{
  "model": "image classifier",
  "train_examples": 97085,
  "crop_scale_min": 1,
  "targets": ["smear"],
  "num_classes": 2,
  "drop_path": 0.1,
  "label_smoothing": 0.1,
  "max_steps": 23500,
  "epochs": 92.9,
  "warmup_steps": 4700,
  "weight_decay": 0.007
}
Rows from block 5, named by matrix and row number. Each number is 50 + 10 x the weight over the matrix's rms, rounded and kept within 0 to 99. All counts start at 0.
# short1: shortcut pointwise conv (model.blocks.5.short.1.weight, 432x288x1x1), inputs 0-71
short1.69:67 45 35 37 55 57 49 52 51 63 48 43 55 28 53 53 53 35 47 53 65 50 41 30 53 40 40 56 33 42 47 34 52 49 34 59 52 46 51 23 39 38 41 56 62 61 54 54 38 53 42 53 48 48 50 56 49 34 52 57 64 56 49 55 50 61 44 58 45 30 35 56
short1.70:53 43 36 64 42 44 42 58 82 53 48 57 57 58 46 77 57 61 41 47 54 40 47 45 57 42 52 56 57 49 51 45 46 36 44 33 52 40 57 54 47 30 55 50 53 66 52 42 62 56 51 66 34 52 56 43 33 66 56 42 29 60 67 63 47 42 56 48 52 59 45 37
short1.71:55 69 51 63 47 57 38 64 65 38 34 67 46 59 51 69 45 56 56 43 53 64 17 44 38 41 54 52 45 45 59 34 28 47 40 55 35 65 45 52 45 59 48 48 56 27 52 54 50 60 47 41 55 44 39 52 66 44 65 49 62 61 48 55 53 43 45 44 53 42 25 52
short1.72:36 29 49 40 40 30 59 60 50 39 42 83 30 57 43 48 42 30 53 55 45 45 61 57 37 33 54 42 38 50 49 44 40 45 50 59 56 55 42 47 49 43 38 61 63 61 60 67 47 63 47 50 45 55 47 50 58 36 36 53 53 54 51 38 17 63 40 61 53 46 57 46
short1.73:41 46 45 31 61 31 51 59 43 47 53 58 35 47 50 57 38 64 40 57 29 34 42 53 57 32 34 59 51 41 27 44 44 47 38 52 37 20 39 56 44 32 56 56 39 64 44 56 53 51 54 51 50 27 46 47 57 63 51 44 51 50 53 47 46 62 49 40 57 56 49 61
short1.74:50 51 66 47 47 65 37 46 50 48 45 40 62 55 54 42 42 46 52 71 52 72 69 54 29 32 46 21 44 50 64 55 47 44 40 43 52 50 44 53 43 54 49 40 49 38 46 58 53 45 43 52 42 57 57 55 71 39 43 54 53 38 48 31 37 32 62 27 53 51 46 39
short1.75:58 59 39 49 53 28 61 58 65 40 76 46 46 50 55 52 49 57 47 53 56 50 34 49 52 42 51 50 42 52 50 71 58 59 38 57 61 52 51 27 50 68 66 45 37 54 62 34 56 26 54 55 68 56 61 67 42 54 52 33 58 51 60 44 40 65 57 54 28 66 49 55
short1.76:53 59 63 55 47 44 47 50 16 44 43 47 38 54 50 48 43 56 56 52 60 60 52 57 40 37 50 47 42 49 42 52 50 67 45 55 63 52 45 56 46 59 43 58 61 53 57 56 52 52 72 52 53 39 56 39 50 53 74 47 68 54 43 42 50 69 48 45 40 35 37 49
short1.77:58 58 37 51 62 61 53 50 62 51 39 53 36 34 38 60 44 60 46 35 48 62 53 53 52 51 57 59 29 57 60 40 49 64 50 46 50 56 63 40 49 42 37 31 43 58 53 43 39 71 53 32 49 36 44 50 53 63 51 47 60 52 51 62 44 53 26 44 55 47 57 58
short1.78:72 54 44 54 36 43 41 48 48 57 61 52 37 30 63 37 59 51 68 52 46 53 35 54 58 48 51 32 44 56 57 38 46 53 59 63 53 67 49 51 53 51 46 50 46 40 57 36 41 39 51 60 68 35 54 34 38 44 52 44 49 42 48 29 43 57 58 57 42 54 40 56
short1.79:39 56 53 52 49 68 40 39 43 61 60 66 59 54 57 47 63 49 55 46 38 52 58 57 50 40 51 28 52 50 54 57 62 61 54 50 43 56 38 47 43 53 62 63 48 56 33 57 58 57 60 38 29 63 44 63 54 35 56 65 41 72 52 33 48 73 43 41 49 54 61 50
short1.80:40 49 67 54 56 39 50 41 63 61 44 51 33 51 71 41 43 29 42 50 60 58 78 55 25 56 43 44 64 49 54 52 30 55 60 62 54 41 39 46 40 45 53 35 39 32 51 60 43 44 31 40 45 44 47 53 43 62 47 47 28 52 59 53 41 61 37 46 63 48 47 57
short1.81:41 57 49 38 23 52 48 63 55 35 47 50 63 49 33 56 68 51 49 45 36 56 53 58 43 58 49 30 70 52 42 47 44 44 48 66 44 50 62 54 42 49 43 49 47 41 33 47 48 57 57 59 54 45 39 56 57 61 60 52 35 50 53 50 50 46 66 54 54 53 62 62
short1.82:33 71 60 64 63 38 45 25 56 56 63 54 64 32 39 63 41 52 46 43 51 52 62 57 47 52 38 51 49 43 57 42 41 71 47 71 50 57 32 55 46 51 67 52 49 59 37 60 41 57 52 47 52 51 56 42 52 60 58 60 31 38 53 60 50 55 33 33 63 51 64 37
short1.83:31 55 46 38 57 69 56 60 53 44 42 34 43 46 44 53 48 43 59 51 39 43 53 52 59 46 46 58 41 45 44 42 39 48 54 57 74 58 43 39 41 39 43 60 70 65 46 73 60 42 62 46 37 45 51 69 44 54 49 46 44 50 59 63 43 39 51 40 66 53 55 46
short1.84:57 60 60 44 43 49 51 54 50 57 66 34 59 63 59 52 50 66 39 54 66 41 39 53 46 39 62 52 47 70 46 62 41 66 49 47 63 53 46 55 50 46 47 63 42 46 45 47 52 44 39 45 57 49 43 55 62 51 64 60 71 53 45 54 59 50 37 48 65 40 53 47
short1.85:46 50 35 39 42 48 42 50 64 47 41 28 50 49 49 72 67 57 40 35 41 42 54 62 33 38 52 58 51 51 41 42 30 45 68 45 43 37 36 50 64 57 29 33 57 44 60 39 54 53 44 65 49 61 58 42 24 47 53 31 48 59 54 49 50 63 52 43 48 54 58 58
short1.86:40 53 52 72 46 46 37 35 36 45 52 42 66 51 44 25 65 60 44 44 63 44 72 38 44 46 65 54 56 51 40 48 48 52 48 47 62 35 57 39 41 23 58 60 44 53 57 62 46 51 45 49 52 38 46 53 60 60 66 35 50 50 45 54 67 48 74 52 62 42 44 52
short1.87:47 51 68 54 43 36 49 63 51 51 58 59 56 60 47 36 47 47 31 43 54 51 63 44 40 36 42 35 57 54 54 57 62 61 50 67 26 56 70 53 52 59 36 54 49 55 61 42 27 48 58 43 44 69 38 41 31 57 61 51 63 61 44 50 45 60 35 72 45 42 62 66
short1.88:56 37 53 48 54 48 41 37 58 55 40 55 44 46 45 57 51 42 52 50 53 54 55 53 57 47 45 53 56 53 53 40 34 39 42 42 52 40 47 59 54 42 39 42 45 41 62 51 51 58 59 55 55 64 33 66 42 25 56 53 53 56 57 41 51 57 52 51 47 43 32 51
short1.89:44 73 47 49 38 62 55 46 35 53 79 47 42 44 56 52 59 55 43 27 46 29 48 29 58 59 40 73 35 38 44 28 36 52 53 47 56 50 57 50 55 36 30 47 66 52 50 37 71 48 46 53 34 67 51 55 46 64 48 42 38 51 46 48 45 58 49 47 61 46 49 67
short1.90:45 56 47 42 47 41 43 45 66 46 43 54 55 59 33 32 50 49 51 52 39 48 53 52 60 51 71 46 46 61 53 34 53 54 41 58 52 46 47 51 50 52 41 37 62 45 53 56 47 46 51 62 52 49 45 43 64 28 58 25 60 74 51 49 53 29 46 81 53 48 74 52
short1.91:59 58 40 52 56 64 45 65 59 43 68 48 57 55 24 47 46 58 54 61 38 38 41 35 48 53 56 48 60 35 47 46 63 47 32 46 46 54 44 51 52 56 59 47 44 64 57 42 55 50 51 60 55 57 43 57 40 54 66 51 39 39 40 38 45 46 52 51 37 44 38 50
short1.92:45 31 40 43 72 51 48 41 36 27 45 76 55 46 22 67 66 50 42 48 47 53 36 51 31 51 41 40 59 63 71 37 40 51 56 45 41 46 42 53 51 46 46 53 61 66 43 41 47 36 60 36 53 63 45 42 59 58 53 47 42 30 40 49 60 51 46 34 38 53 53 60
short1.93:36 69 39 38 41 49 44 45 49 42 59 49 65 41 52 30 61 53 40 49 44 35 43 36 36 58 39 51 48 59 49 39 63 47 56 56 51 70 48 55 45 69 45 37 83 53 30 68 45 50 53 51 47 77 37 45 60 48 41 59 58 46 57 55 56 54 45 44 50 51 49 70
short1.94:58 44 53 43 46 75 37 39 42 63 31 42 55 68 56 44 53 61 39 59 37 46 16 55 37 45 37 42 58 42 34 55 53 49 69 55 48 47 44 20 52 51 59 42 58 49 56 54 47 65 43 47 52 62 54 30 61 39 57 55 58 49 65 44 30 47 44 54 43 45 49 65
short1.95:61 48 55 58 42 44 51 57 68 62 44 61 47 48 44 37 51 44 48 58 34 47 59 43 46 65 71 51 40 46 45 55 49 46 59 59 49 51 41 58 37 55 63 53 59 52 56 41 53 45 49 54 46 55 43 41 53 57 44 54 46 57 66 59 44 72 44 50 35 57 44 63
short1.96:41 52 44 41 54 39 57 53 56 56 35 29 48 48 50 32 47 48 51 49 42 50 57 38 67 45 44 45 33 61 60 44 42 59 41 57 35 48 54 34 61 49 51 60 39 33 63 48 55 43 48 60 58 44 57 52 40 53 47 55 39 68 64 47 79 57 64 56 44 46 43 60
short1.97:48 58 55 48 42 49 37 62 57 59 59 40 35 43 49 54 41 36 52 67 59 53 50 47 39 41 32 53 57 58 39 54 52 33 55 40 53 50 35 64 45 63 51 50 36 57 46 42 51 50 52 50 52 38 49 49 47 44 59 62 52 48 35 33 43 52 42 69 28 42 42 43
short1.98:55 33 39 47 45 54 43 60 53 74 44 59 64 41 36 67 64 42 54 42 52 52 46 39 64 52 37 61 57 45 44 33 61 59 60 61 57 57 54 70 64 51 46 73 55 61 56 55 45 46 42 54 47 35 58 56 61 56 62 59 73 46 53 58 45 50 60 46 58 45 65 56
short1.99:49 55 50 54 59 42 39 46 41 63 44 70 49 57 44 35 46 56 52 44 50 63 40 57 58 70 51 61 44 46 47 37 37 49 71 39 48 49 47 61 47 51 31 56 56 52 45 60 44 48 37 60 66 44 47 53 59 39 32 54 70 56 43 43 54 47 45 48 43 55 58 46
short1.100:62 70 57 45 52 54 54 39 57 55 40 58 50 64 51 47 62 53 41 41 43 45 52 62 46 34 45 53 50 47 42 43 52 58 57 55 43 53 72 53 52 48 61 59 48 59 59 51 50 43 61 50 41 42 58 38 46 65 57 63 49 61 46 43 61 19 50 44 54 52 58 59
short1.101:57 35 67 53 54 71 29 53 66 61 68 41 29 58 53 47 55 55 46 38 49 61 39 52 35 60 34 48 42 61 45 47 45 41 39 44 43 44 38 52 76 45 56 51 53 57 60 51 45 42 67 56 56 54 56 55 42 52 39 54 55 38 50 52 46 63 49 47 63 63 61 42
short1.102:54 61 37 59 62 68 57 46 80 61 54 37 63 52 48 48 61 63 32 45 58 49 35 56 47 58 50 77 33 67 48 37 48 41 68 64 60 44 48 55 49 67 46 42 67 53 40 51 33 54 31 55 51 43 52 43 49 52 57 54 65 46 54 50 47 53 66 65 53 47 50 47
short1.103:46 45 38 51 23 41 44 54 48 51 73 42 36 46 59 56 36 53 55 46 36 33 56 59 70 51 73 43 54 45 57 44 49 67 61 56 52 37 49 46 60 48 34 55 57 49 37 41 41 45 44 60 64 54 58 31 48 56 35 49 45 49 44 46 59 42 38 48 45 60 56 36
short1.104:37 71 54 46 65 26 50 45 36 72 32 41 52 28 57 58 58 50 47 47 57 65 57 58 47 65 37 45 34 41 37 52 71 56 46 45 54 51 53 55 44 59 50 52 36 43 62 41 55 60 55 39 50 31 54 46 48 51 47 58 54 37 48 40 63 56 30 59 45 53 32 41
short1.105:56 54 41 56 41 64 30 51 55 63 48 47 42 64 72 41 38 41 67 46 38 46 46 57 58 52 45 43 39 67 58 58 48 37 42 51 56 45 55 55 41 51 49 55 51 38 36 43 58 43 52 62 47 47 52 41 45 58 62 54 32 43 63 51 56 36 28 39 53 46 38 52
short1.106:61 37 72 41 57 72 46 50 59 56 70 40 48 40 48 56 41 66 48 64 36 58 50 57 30 50 52 61 54 48 44 61 51 67 42 32 62 73 44 47 53 34 49 54 63 36 49 33 53 55 59 64 24 61 52 42 47 38 67 48 38 52 55 49 50 59 62 48 43 53 53 61
short1.107:59 55 55 54 52 46 42 55 42 48 44 46 36 44 45 57 62 55 50 51 51 46 38 49 53 49 52 42 55 59 34 52 64 51 53 56 50 63 53 55 38 47 44 41 50 45 52 54 67 46 44 29 46 57 54 46 45 43 35 54 48 46 65 36 49 52 51 49 40 41 51 55
short1.108:38 46 52 40 37 57 33 44 38 24 39 62 52 72 58 41 60 45 51 68 40 75 48 46 60 48 51 37 68 49 35 58 41 70 64 47 46 60 55 49 39 61 45 65 62 53 58 65 59 40 51 60 53 45 64 44 42 48 55 31 61 34 72 70 55 56 53 51 33 70 47 49
short1.109:50 60 56 78 45 53 50 37 53 33 55 66 47 55 41 59 54 47 58 47 61 40 47 38 54 48 52 61 43 50 52 61 49 57 59 58 40 67 45 68 44 49 58 51 50 57 50 41 38 52 53 42 45 54 48 48 40 49 68 63 44 46 65 59 46 39 50 45 61 60 36 50
short1.110:41 40 59 62 49 76 48 35 53 49 46 59 48 54 33 62 32 42 74 55 51 70 53 37 63 57 41 32 39 63 34 48 63 57 55 46 61 56 68 69 45 39 52 61 47 39 46 39 52 53 59 51 34 48 62 56 67 55 49 50 57 62 43 59 59 52 51 50 38 50 44 39
short1.111:47 32 46 59 72 40 43 66 49 51 42 61 42 32 63 57 54 55 52 51 42 50 35 66 69 42 32 55 57 61 45 43 57 27 69 45 53 37 54 53 42 20 59 48 61 55 50 39 56 48 42 52 42 42 64 57 43 56 52 59 44 48 37 37 50 40 43 30 50 55 36 45
short1.112:44 52 45 48 56 66 58 56 48 71 51 47 50 69 44 55 56 35 51 42 48 47 37 45 60 52 57 40 40 57 40 43 52 54 62 48 53 48 50 49 45 36 42 59 51 50 47 46 39 43 61 34 44 53 44 43 44 66 48 38 58 53 50 44 41 54 56 37 56 47 53 54
short1.113:44 52 62 58 45 52 45 52 48 37 55 60 54 48 56 38 54 48 45 52 43 49 48 50 54 37 63 58 53 41 67 68 25 46 61 47 53 55 55 62 47 55 53 41 38 62 69 40 56 51 39 60 64 52 68 32 53 51 67 36 66 62 71 52 56 29 63 75 55 42 53 52