config.toml
widths = [192, 288, 432]
init = "xavier_uniform"
optimizer = "muon"
Rows from block 2 of a small image classifier, named by matrix and row number. Rows with one number belong to one channel. Each number is 500 + 40 x the weight over its row's rms, rounded and kept within 0 to 999. All counts start at 0. Numbers have three digits each. After the name is the row's rms in percent of the matrix's.
After each channel's rows are labels from the 100 images, of 14848, where the channel reaches its highest value: "strongest on" is what is common among them. Only what is clearly more common there than usual is listed. The data: microscope photos of single blood and bone marrow cells.
# convs1: 3x3 conv, stride 2 (model.blocks.2.convs.1.weight, 72x72x3x3, each kernel summed), inputs 0-71
# convs2: expand pointwise conv (model.blocks.2.convs.2.weight, 288x72x1x1, transposed), outputs 0-143

convs1.35 069:537554475550565496502515441489524557521468531548459548557530457472556524511447438464537478455474411524539559481588504497485506575548479504550495451543521490496489491551486457530460439500558521491492488538467498592488
convs2.35 102:517479523567556489457478514518515509493451500544519464507460477472488475493531519464477499469531475449474478484459552441495488572454468481493485499484491499493460437461506539481529603484584495461429488543408478490503489544478504536482445457516572470602469502456520474547545537475548483418486550463497532499570496433562470516429479477539532532498442512495479498534428488481477471524516499542528502527563532471474594467486560510529493
strongest on: smear: peripheral blood

convs1.19 086:508464480552508450482500489461484506572509519454512499482525450454539539563542433454510440477516421484582533516525553460501477492459511464541437480491465516462607477490474443515571509521522450483539567500519456563554
convs2.19 104:475501516494506438473453462570455486476494547580514523499624463504536535503435588495532453423434574531530475492517508502454469535490514455502590501483569478534612510490528521501536495447453520517442479502548536461443499479454509419472505467510491575454494473569477472453440469523489525410553518536546490506532405505474460563496549541537478493460529563542483431460455576479428526460510547549434488449473486472492479515535512516533546
strongest on: smear: peripheral blood

convs1.18 071:529490493484507480561467486462517548565491474558504564570546487508460542537516550516483524533478504436545484478539499523541512524520520491536498599497572563415477482539397460468512538423533512566525483480519519524440
convs2.18 102:441447562531391495460412512482468551511494523485513444491475452472543566496530483602540437488535516506529462488527452513490513490528564457395487529483472470477476466473528550542531511471567485487567460477407523467552463493497517477432539483508504487460477487571542470520520528551486565508528492505492557516474438412490494489557491504538528454513488493510450493501495511507519556531569554535464466571534464488476485445534455473517491
strongest on: smear: peripheral blood

convs1.62 095:469423463499491406489484543462558436510494581455476493522509569520532530457376539528519467534474465509476474485427524468497521514491457584486496532471561485458499545471463498493466505434480534513434515524474490508549
convs2.62 101:495474524489410523520481506542541455417475491454461492586476494516445476423602484456526464491522521506613419517477508465508499508497481481467514516446486485528491469474494517539486523514434566547541548474496488501493461493501481518429475450562569494461493498458422554493454507478503477543453479467529517523516446501462527531420421526464495506509520515565472465528503552480498564537510505541445512472446482527514463466473527594453475
strongest on: smear: peripheral blood

convs1.41 080:503462476529549511482565443546522489492511643506495584465501493523482505585539466465520493461479489578525557479500506528491499479444462488508557508479571546481539482539523542595474483546511545537519527464450514542504
convs2.41 094:523447530547575481525524547581500494590485521533535507525478524465564514451552479497525495523541493471540463475511583487448470566496511545477587547470423518522502504548515479462528505531517461500562484504545484439607449502428542552499518530515457479520416488544477461564469449526486517465482544535575455498464441487505549547503494469531439562486455528526516423529469481416481400561532503479477502428503501503598561499519558520449545
strongest on: smear: peripheral blood

convs1.30 101:537492553515608506478554556491517539503566462471512524499557525489476466531428448492508558515483549453538510505487495446453518570568557612492506531515484497488458478526538461520485566558519466552462474530519549469529
convs2.30 102:484555517541465472517490521443510445556387518535423541530494461514482562497477477510501490443542417470547499500476520481463456498540496481505534516535449467481531467508492506501408517426501490493487491512483537443457497461460545492468524497556479502496468563493432475453530433520563497510537460498546468497551500522496552428525506441508483534494491496508467448427538479400493447524464471446487481503519550552514509477600482562495546
strongest on: cell type: erythroblast

convs1.6 093:475467431597434467472470501498517525468433456497395499537456530445545506462472570518511542525494503493529441495478522488577441485470513540516495521542483517414484545489425553502516527452532522461498492515567500491555
convs2.6 098:491462552546534462547489547558512507467541460534484590512523500480536461460510414531494507492527406509484574503486506421541472527486482579506517548534497577625505521513508461488483540550506467540488474537552496429519526488512480482461533534481457544449493484465514471468558461526454458466490455461513525506448530489487494429526363455500528517472487545509459495514459539487527571511536452570480502492532532426516519551545558492536581
strongest on: smear: peripheral blood

convs1.21 095:578557514453523479511495538431498461552448481471560470493521533480466485593487582551497482548473548484468444536540513553533495518462438540456541520519491515493493488506475515477488487527456399597483442458519522535535
convs2.21 108:444516522541447485555441456418530460413498468535491518497490493455483505531506478494532547535592478500515568454549457479479519453551453474434484491561425466523489449535523473514477565561510429493475473480422448595522530472460477458512491491481541472444503529518496443451501501580517520503458519495506496475523494513555520564539549554449593489496537469503483517489481476490422505478541476475419527547485405518411555434497481522384524
strongest on: smear: peripheral blood

convs1.60 098:523461470491513474477518453483560481481518574476486503529445524471491540409458468588552463526489550554507517492582611471482469513494487515540515522457514488496480545496432496496540557528454583541507577547492462471480
convs2.60 098:520389460532535494461480469439447500521474557579491500493414445536426530476535486498426423523501522430478500510501490480482476439535484446482481577501527490514490499512441516513481524486459513440579467450446460513511481552470572529462450440435505420497466521473458437514519474452478554469484489525504535498501473576519420519565591543527492566523429501564509526548536463518500561445528511462451487533430548514515548503540527516503524
strongest on: smear: peripheral blood

convs1.14 090:472447452522473560504475484445486440514421495503451459482484525528532451486475516469505478505472500512460425485499544466515411513482471447478451596493545466462457569486492505530506551425453587547476427494557506484481
convs2.14 099:442560564497512466500604527540480527562544561443508530522511534511506478454461518464529484445453493509469457531432520572559510430497468463537485490530525506474500481517519552469425548473509475591463506514512439520510554510449456585559487545435525518523457375501441491474499537511506459531595490453489513567486513539496513486497511563495538512467488522550510536521457428518501530533462542544509509457412524523505461512521516451480423
strongest on: smear: peripheral blood

convs1.11 089:470504479434450527484467517521499477576453462467519437475581503517533547474489498559452471511544508491425560455526505470528498486464512421522559516533616469512497560482516530501565513514520517554452505570535453548471
convs2.11 099:506425479539475501508513501484500491466502513468469535491583552522511472556519539469459502453479476550499566531524490535510469439378503517494612511464473506495442565599507476498468534517477465406474469550467503503446557535441523533538512558498503424510556516478483508393582485452441493474585556531483474409457484482507490530433476444512515519518433561509425479540542531521502578499466432446454469523471499446460514481512548417485473
strongest on: smear: peripheral blood; cell type: lymphocyte

convs1.12 083:585576510555614440509515575574500507485519487477468565547436481507499489478530509472513470519439484541560529498465489551479473462423465467565500488523470499500461471519523505524449531478522449513478425486494539490561
convs2.12 100:491477507488553454507529490409503430516493604569445432517517520590529529419556455528512451462557500522574423520541530538494495509491518462546462530511467503523455436497445458482528410558442521544510489517459532474536476443500524484533543528529521466491529497488483441541442551466500508502445485543496521492527504525508503534540459576502462484531516467427489493472587510523470480462596541439458489485474480573576532559497519470477514
strongest on: smear: peripheral blood

convs1.64 097:472484517578447552514493516471479558494518520530506516518485489479493498543537572489496556451488499471479513516538424513495564581520563425457534550489569477436491519579520573493522501470555499530511570419449532459504
convs2.64 096:404443460493480469481528485520463487504470516546559486551511416532527529522501528477569505459470416512470536412471545556482510486462496411415556469478525444563442499515520490542424546522504551599455557479522603521530465509520411504500538400586451436488480461593559483484530450521467529506450508507460509516539516471552509476456499471499490507502470507446518502449495471490459571525536466464510511446521511495428448475460502551597524
strongest on: cell type: erythroblast

convs1.20 099:533503420563509532396545510588495481482468548495514511476480459527465449471509456446573530472528521577569537530527455467536500454525485513453473492543474533488478446458505513602511515464528462457440497482459486508530
convs2.20 094:569347489524542469417510553537550516572508497498567438460505543564475557500540481395526486499537520494472519509549526493496484527451526517503493525464499503514535494475489496494434518502535515527460494506545500451481537471533566379539504443509469538474463479505468554516496470460472472449465504491514527453449540559425504574510482503569576435492447471515457471504490560490528467470425583479526413519499534452563550542507481543446507
strongest on: smear: peripheral blood

convs1.25 100:494434547556620532538516441487482508478511542499488614454447530530475445481562495461485490455526563518582570502496495523474557493488502500461467539521485497510494516581462511522547485477460523444521512502455554503539
convs2.25 106:520566476513514543586553480502495523438421521561512464579545530513501449547435426539539491510500445499389520454393500511547539483486441493472504501495547544534531541460449469474591539533488502491521462510451522505452474457454502526584509514473488514518475521547534485480511490557492447530519579516536538551517540513534508534498476462550384549526477519473486464519503427510523471523439469577503510459520560565509515469494488502486468
strongest on: smear: peripheral blood

convs1.38 108:462480470508531500517495480551507483510457524506520556440501476546542467587588531501434500513568580490532552598509519489513550508523503439464515586538478575452541512518514535536511475507485558555509567463486510542523
convs2.38 098:490500571483484440503465429500439533467558529550492494587490465486512513458528550511452451507508522508539487459548526519465502509448466494532543504578465449587507497449476508459535447507482514489443492502453507428405482497494542473462501506525494574490524507541567441526528495505572550449520465527478547441440515510507474476558499539500524487525577477532492439574479521523467497524596549474530474447497541451534535408461471490505547
strongest on: cell type: lymphocyte

convs1.13 114:513453483543477537510551509500473525383480487484483512491449569493554498456451558516559493556419515529500527478500508480532500500502492466484487586537536405494445558515488426603450516477459527478465475477496455519507
convs2.13 100:484462554509512567581422450508520559509494534457491456509435487460507476429497450507513484500455517462468489476504455486532536412557481452483421463505433472465558513437463522453490421481491532492479517542512439535489562496488583548486507581536506545456547596557480490514446482494470556585486466512503501464576472564515491528509492508521509494449458441408481566492526427475518502507578499431507507507509508591479532477497497509429535
strongest on: smear: peripheral blood

convs1.53 096:501484541493434562572503515463488542466496509498465527479473547546587501441534506549468475517435539451482493499480544542523520491475518483486460533487568474453443557528505548526476580421487561476488601479541437475471
convs2.53 097:565534543583452547504483508510464516563450534474470486508537492462530501483490450454566551546499474476496435481451518478486547503570485456429420510482472520464517495512512498449562568474537559482566541531526462477437471526510520493543489455492444434495478511528469485450536439441505573462476544416469532490486437440564499538492493417502539574511532478514545506546503511473501521511533553525529518503478491527474487487576423450483456
strongest on: smear: peripheral blood

convs1.44 090:455477440503479454445492481471511505437461510457502464420494523482566500500478590586534494549503489512495494515522578501501431443503467534473479507483560432467546554498493485430529475460464554532550595521519514465463
convs2.44 102:476519485525513478480456485476536473522446464468470523513491502467536514601526534489452479456532452486480492452486503412477488486493475503533438491471462482486500483508480436481448454482523554545557571455556560494567497590465500464531571560512437493516513461516469564492546561508495560494518441527498565455460540490536535535581468528544504548516548459522541555518418508527469489512518512467527497484506522427477486471488538489465427
strongest on: smear: peripheral blood

convs1.49 109:464467490477501541488490510488406514445520549562515493400525476529555496465484390488497544450459443507543541544442455486529487529491512545523480467489529520477437447528524536518542554415496498475553567521516470447508
convs2.49 099:471519538508531516455506463490488458483464454479516420498511560533547473534488494539487478535500469551508573500501451516494440521564548508522531483589481520415456555480539459426471544436476523543506508547471486504515450444469445481551449510443519541408573557500423496477398544504532431479565444444517542484558507448446540535544402553447521486482485444581494457501496494491545486422498576486428516485517411458488492447528484489534446
strongest on: cell type: erythroblast

convs1.52 149:511579480536542468473490538519449499514466402465519494499553504536521531591576502491550455502546502507488523523477474468542514573526544408458532508506492576485509518550626499458518495553501519536507446522513507481492
convs2.52 107:519531499531590466475516557521529537530558500526446446501471526500486502512515592524466511500526503539575454514528473523455537520507505464523511505499483492466504491473527477447434546435463522506414492490412443551555514494513556532516450514449563457526468509510551542544457510501491497539525544488534517532535490523535522513547531445481574520467492576453521510515503503566451471586483495540370494427496488484496532435460473526502546
strongest on: cell type: lymphocyte

convs1.16 095:545479463478463452525419547448547486548466459531508487458552616557560476455472490555504479554551536475482479507416446497542461501468547493477489559462505460452519465515515470477522559449524536504480508526460509463437
convs2.16 100:463511422466524492526544471453478551526515482567501480533536455548520480454477428438461549471485534432452516535527419506490444490484454416523511478499492469457492466510474515528453491477482488554544451422509531455456513467470535563395542467468448508484559399474535498505444525482510501566503480522489490581513530554477476539485504577543435558493495512489466534464424527596503540522516498454487490444473538553472470497469558472457522
strongest on: smear: peripheral blood

convs1.31 074:514512546509519483554469578490577583530515529461442515504459542492519538496455524584517578603477551505519488601560536506526507528522504477510554548574425500519452525473533506471526488463511503512466523510524485467504
convs2.31 096:526571498539473461524513523537497586420466483495507539509501532501505560487492491510518562525501480579523424507489548451471482537513503533445519486530411577543492536503594544543487600555504469481567526477490499481502517537471477531509507438459536528558464502422440438511554491554390571588402455509623528507499551500478498515516473463490501504529538490525483473456526524474464576566529546554523475586541463545448540422504471470469543
strongest on: smear: peripheral blood

convs1.7 101:516552473487537437439483523520479440530499445447527482512524465540432451592576587501464466537504472458509432539480465531521503483507501436479485405500451528519453520478563549480496461534493458485484519493563508481562
convs2.7 098:533520501431456465466552517471506524502514460434517456445532537492471456518479518533453449550507420425490532561464471443504446468574489527449465460553512512516457497467538486519479470455505496526547423449495526474527526562545469494539497485480503496425412539534562511463538418526534571494462493538448529549527519499551528543516517453496501534496534539569438422496526527576475563547561497480425574504452495517456531457568467542519594
strongest on: cell type: lymphocyte

convs1.5 089:550555475455589436518436521485547423500571528498462504489442510436440444462463499502493497528455497498543517536476416528458490549509438585470534494505448510539487520462486482467437423509523493502513466485455503472454
convs2.5 102:474561562495469495491532532545555457510467434490556538490524476520491543585533527488531484410477465487506493484448595461481458541507585524465492549515516488441473532549452526478477485441361482488508499496515560434552483514502495519482499520495492458486529524598473519485548527515501531513550403503522527446521477515493502431558518452452517475486480480496492554578509451489460482503533484516514427577479532542442481494501487524456468
strongest on: smear: peripheral blood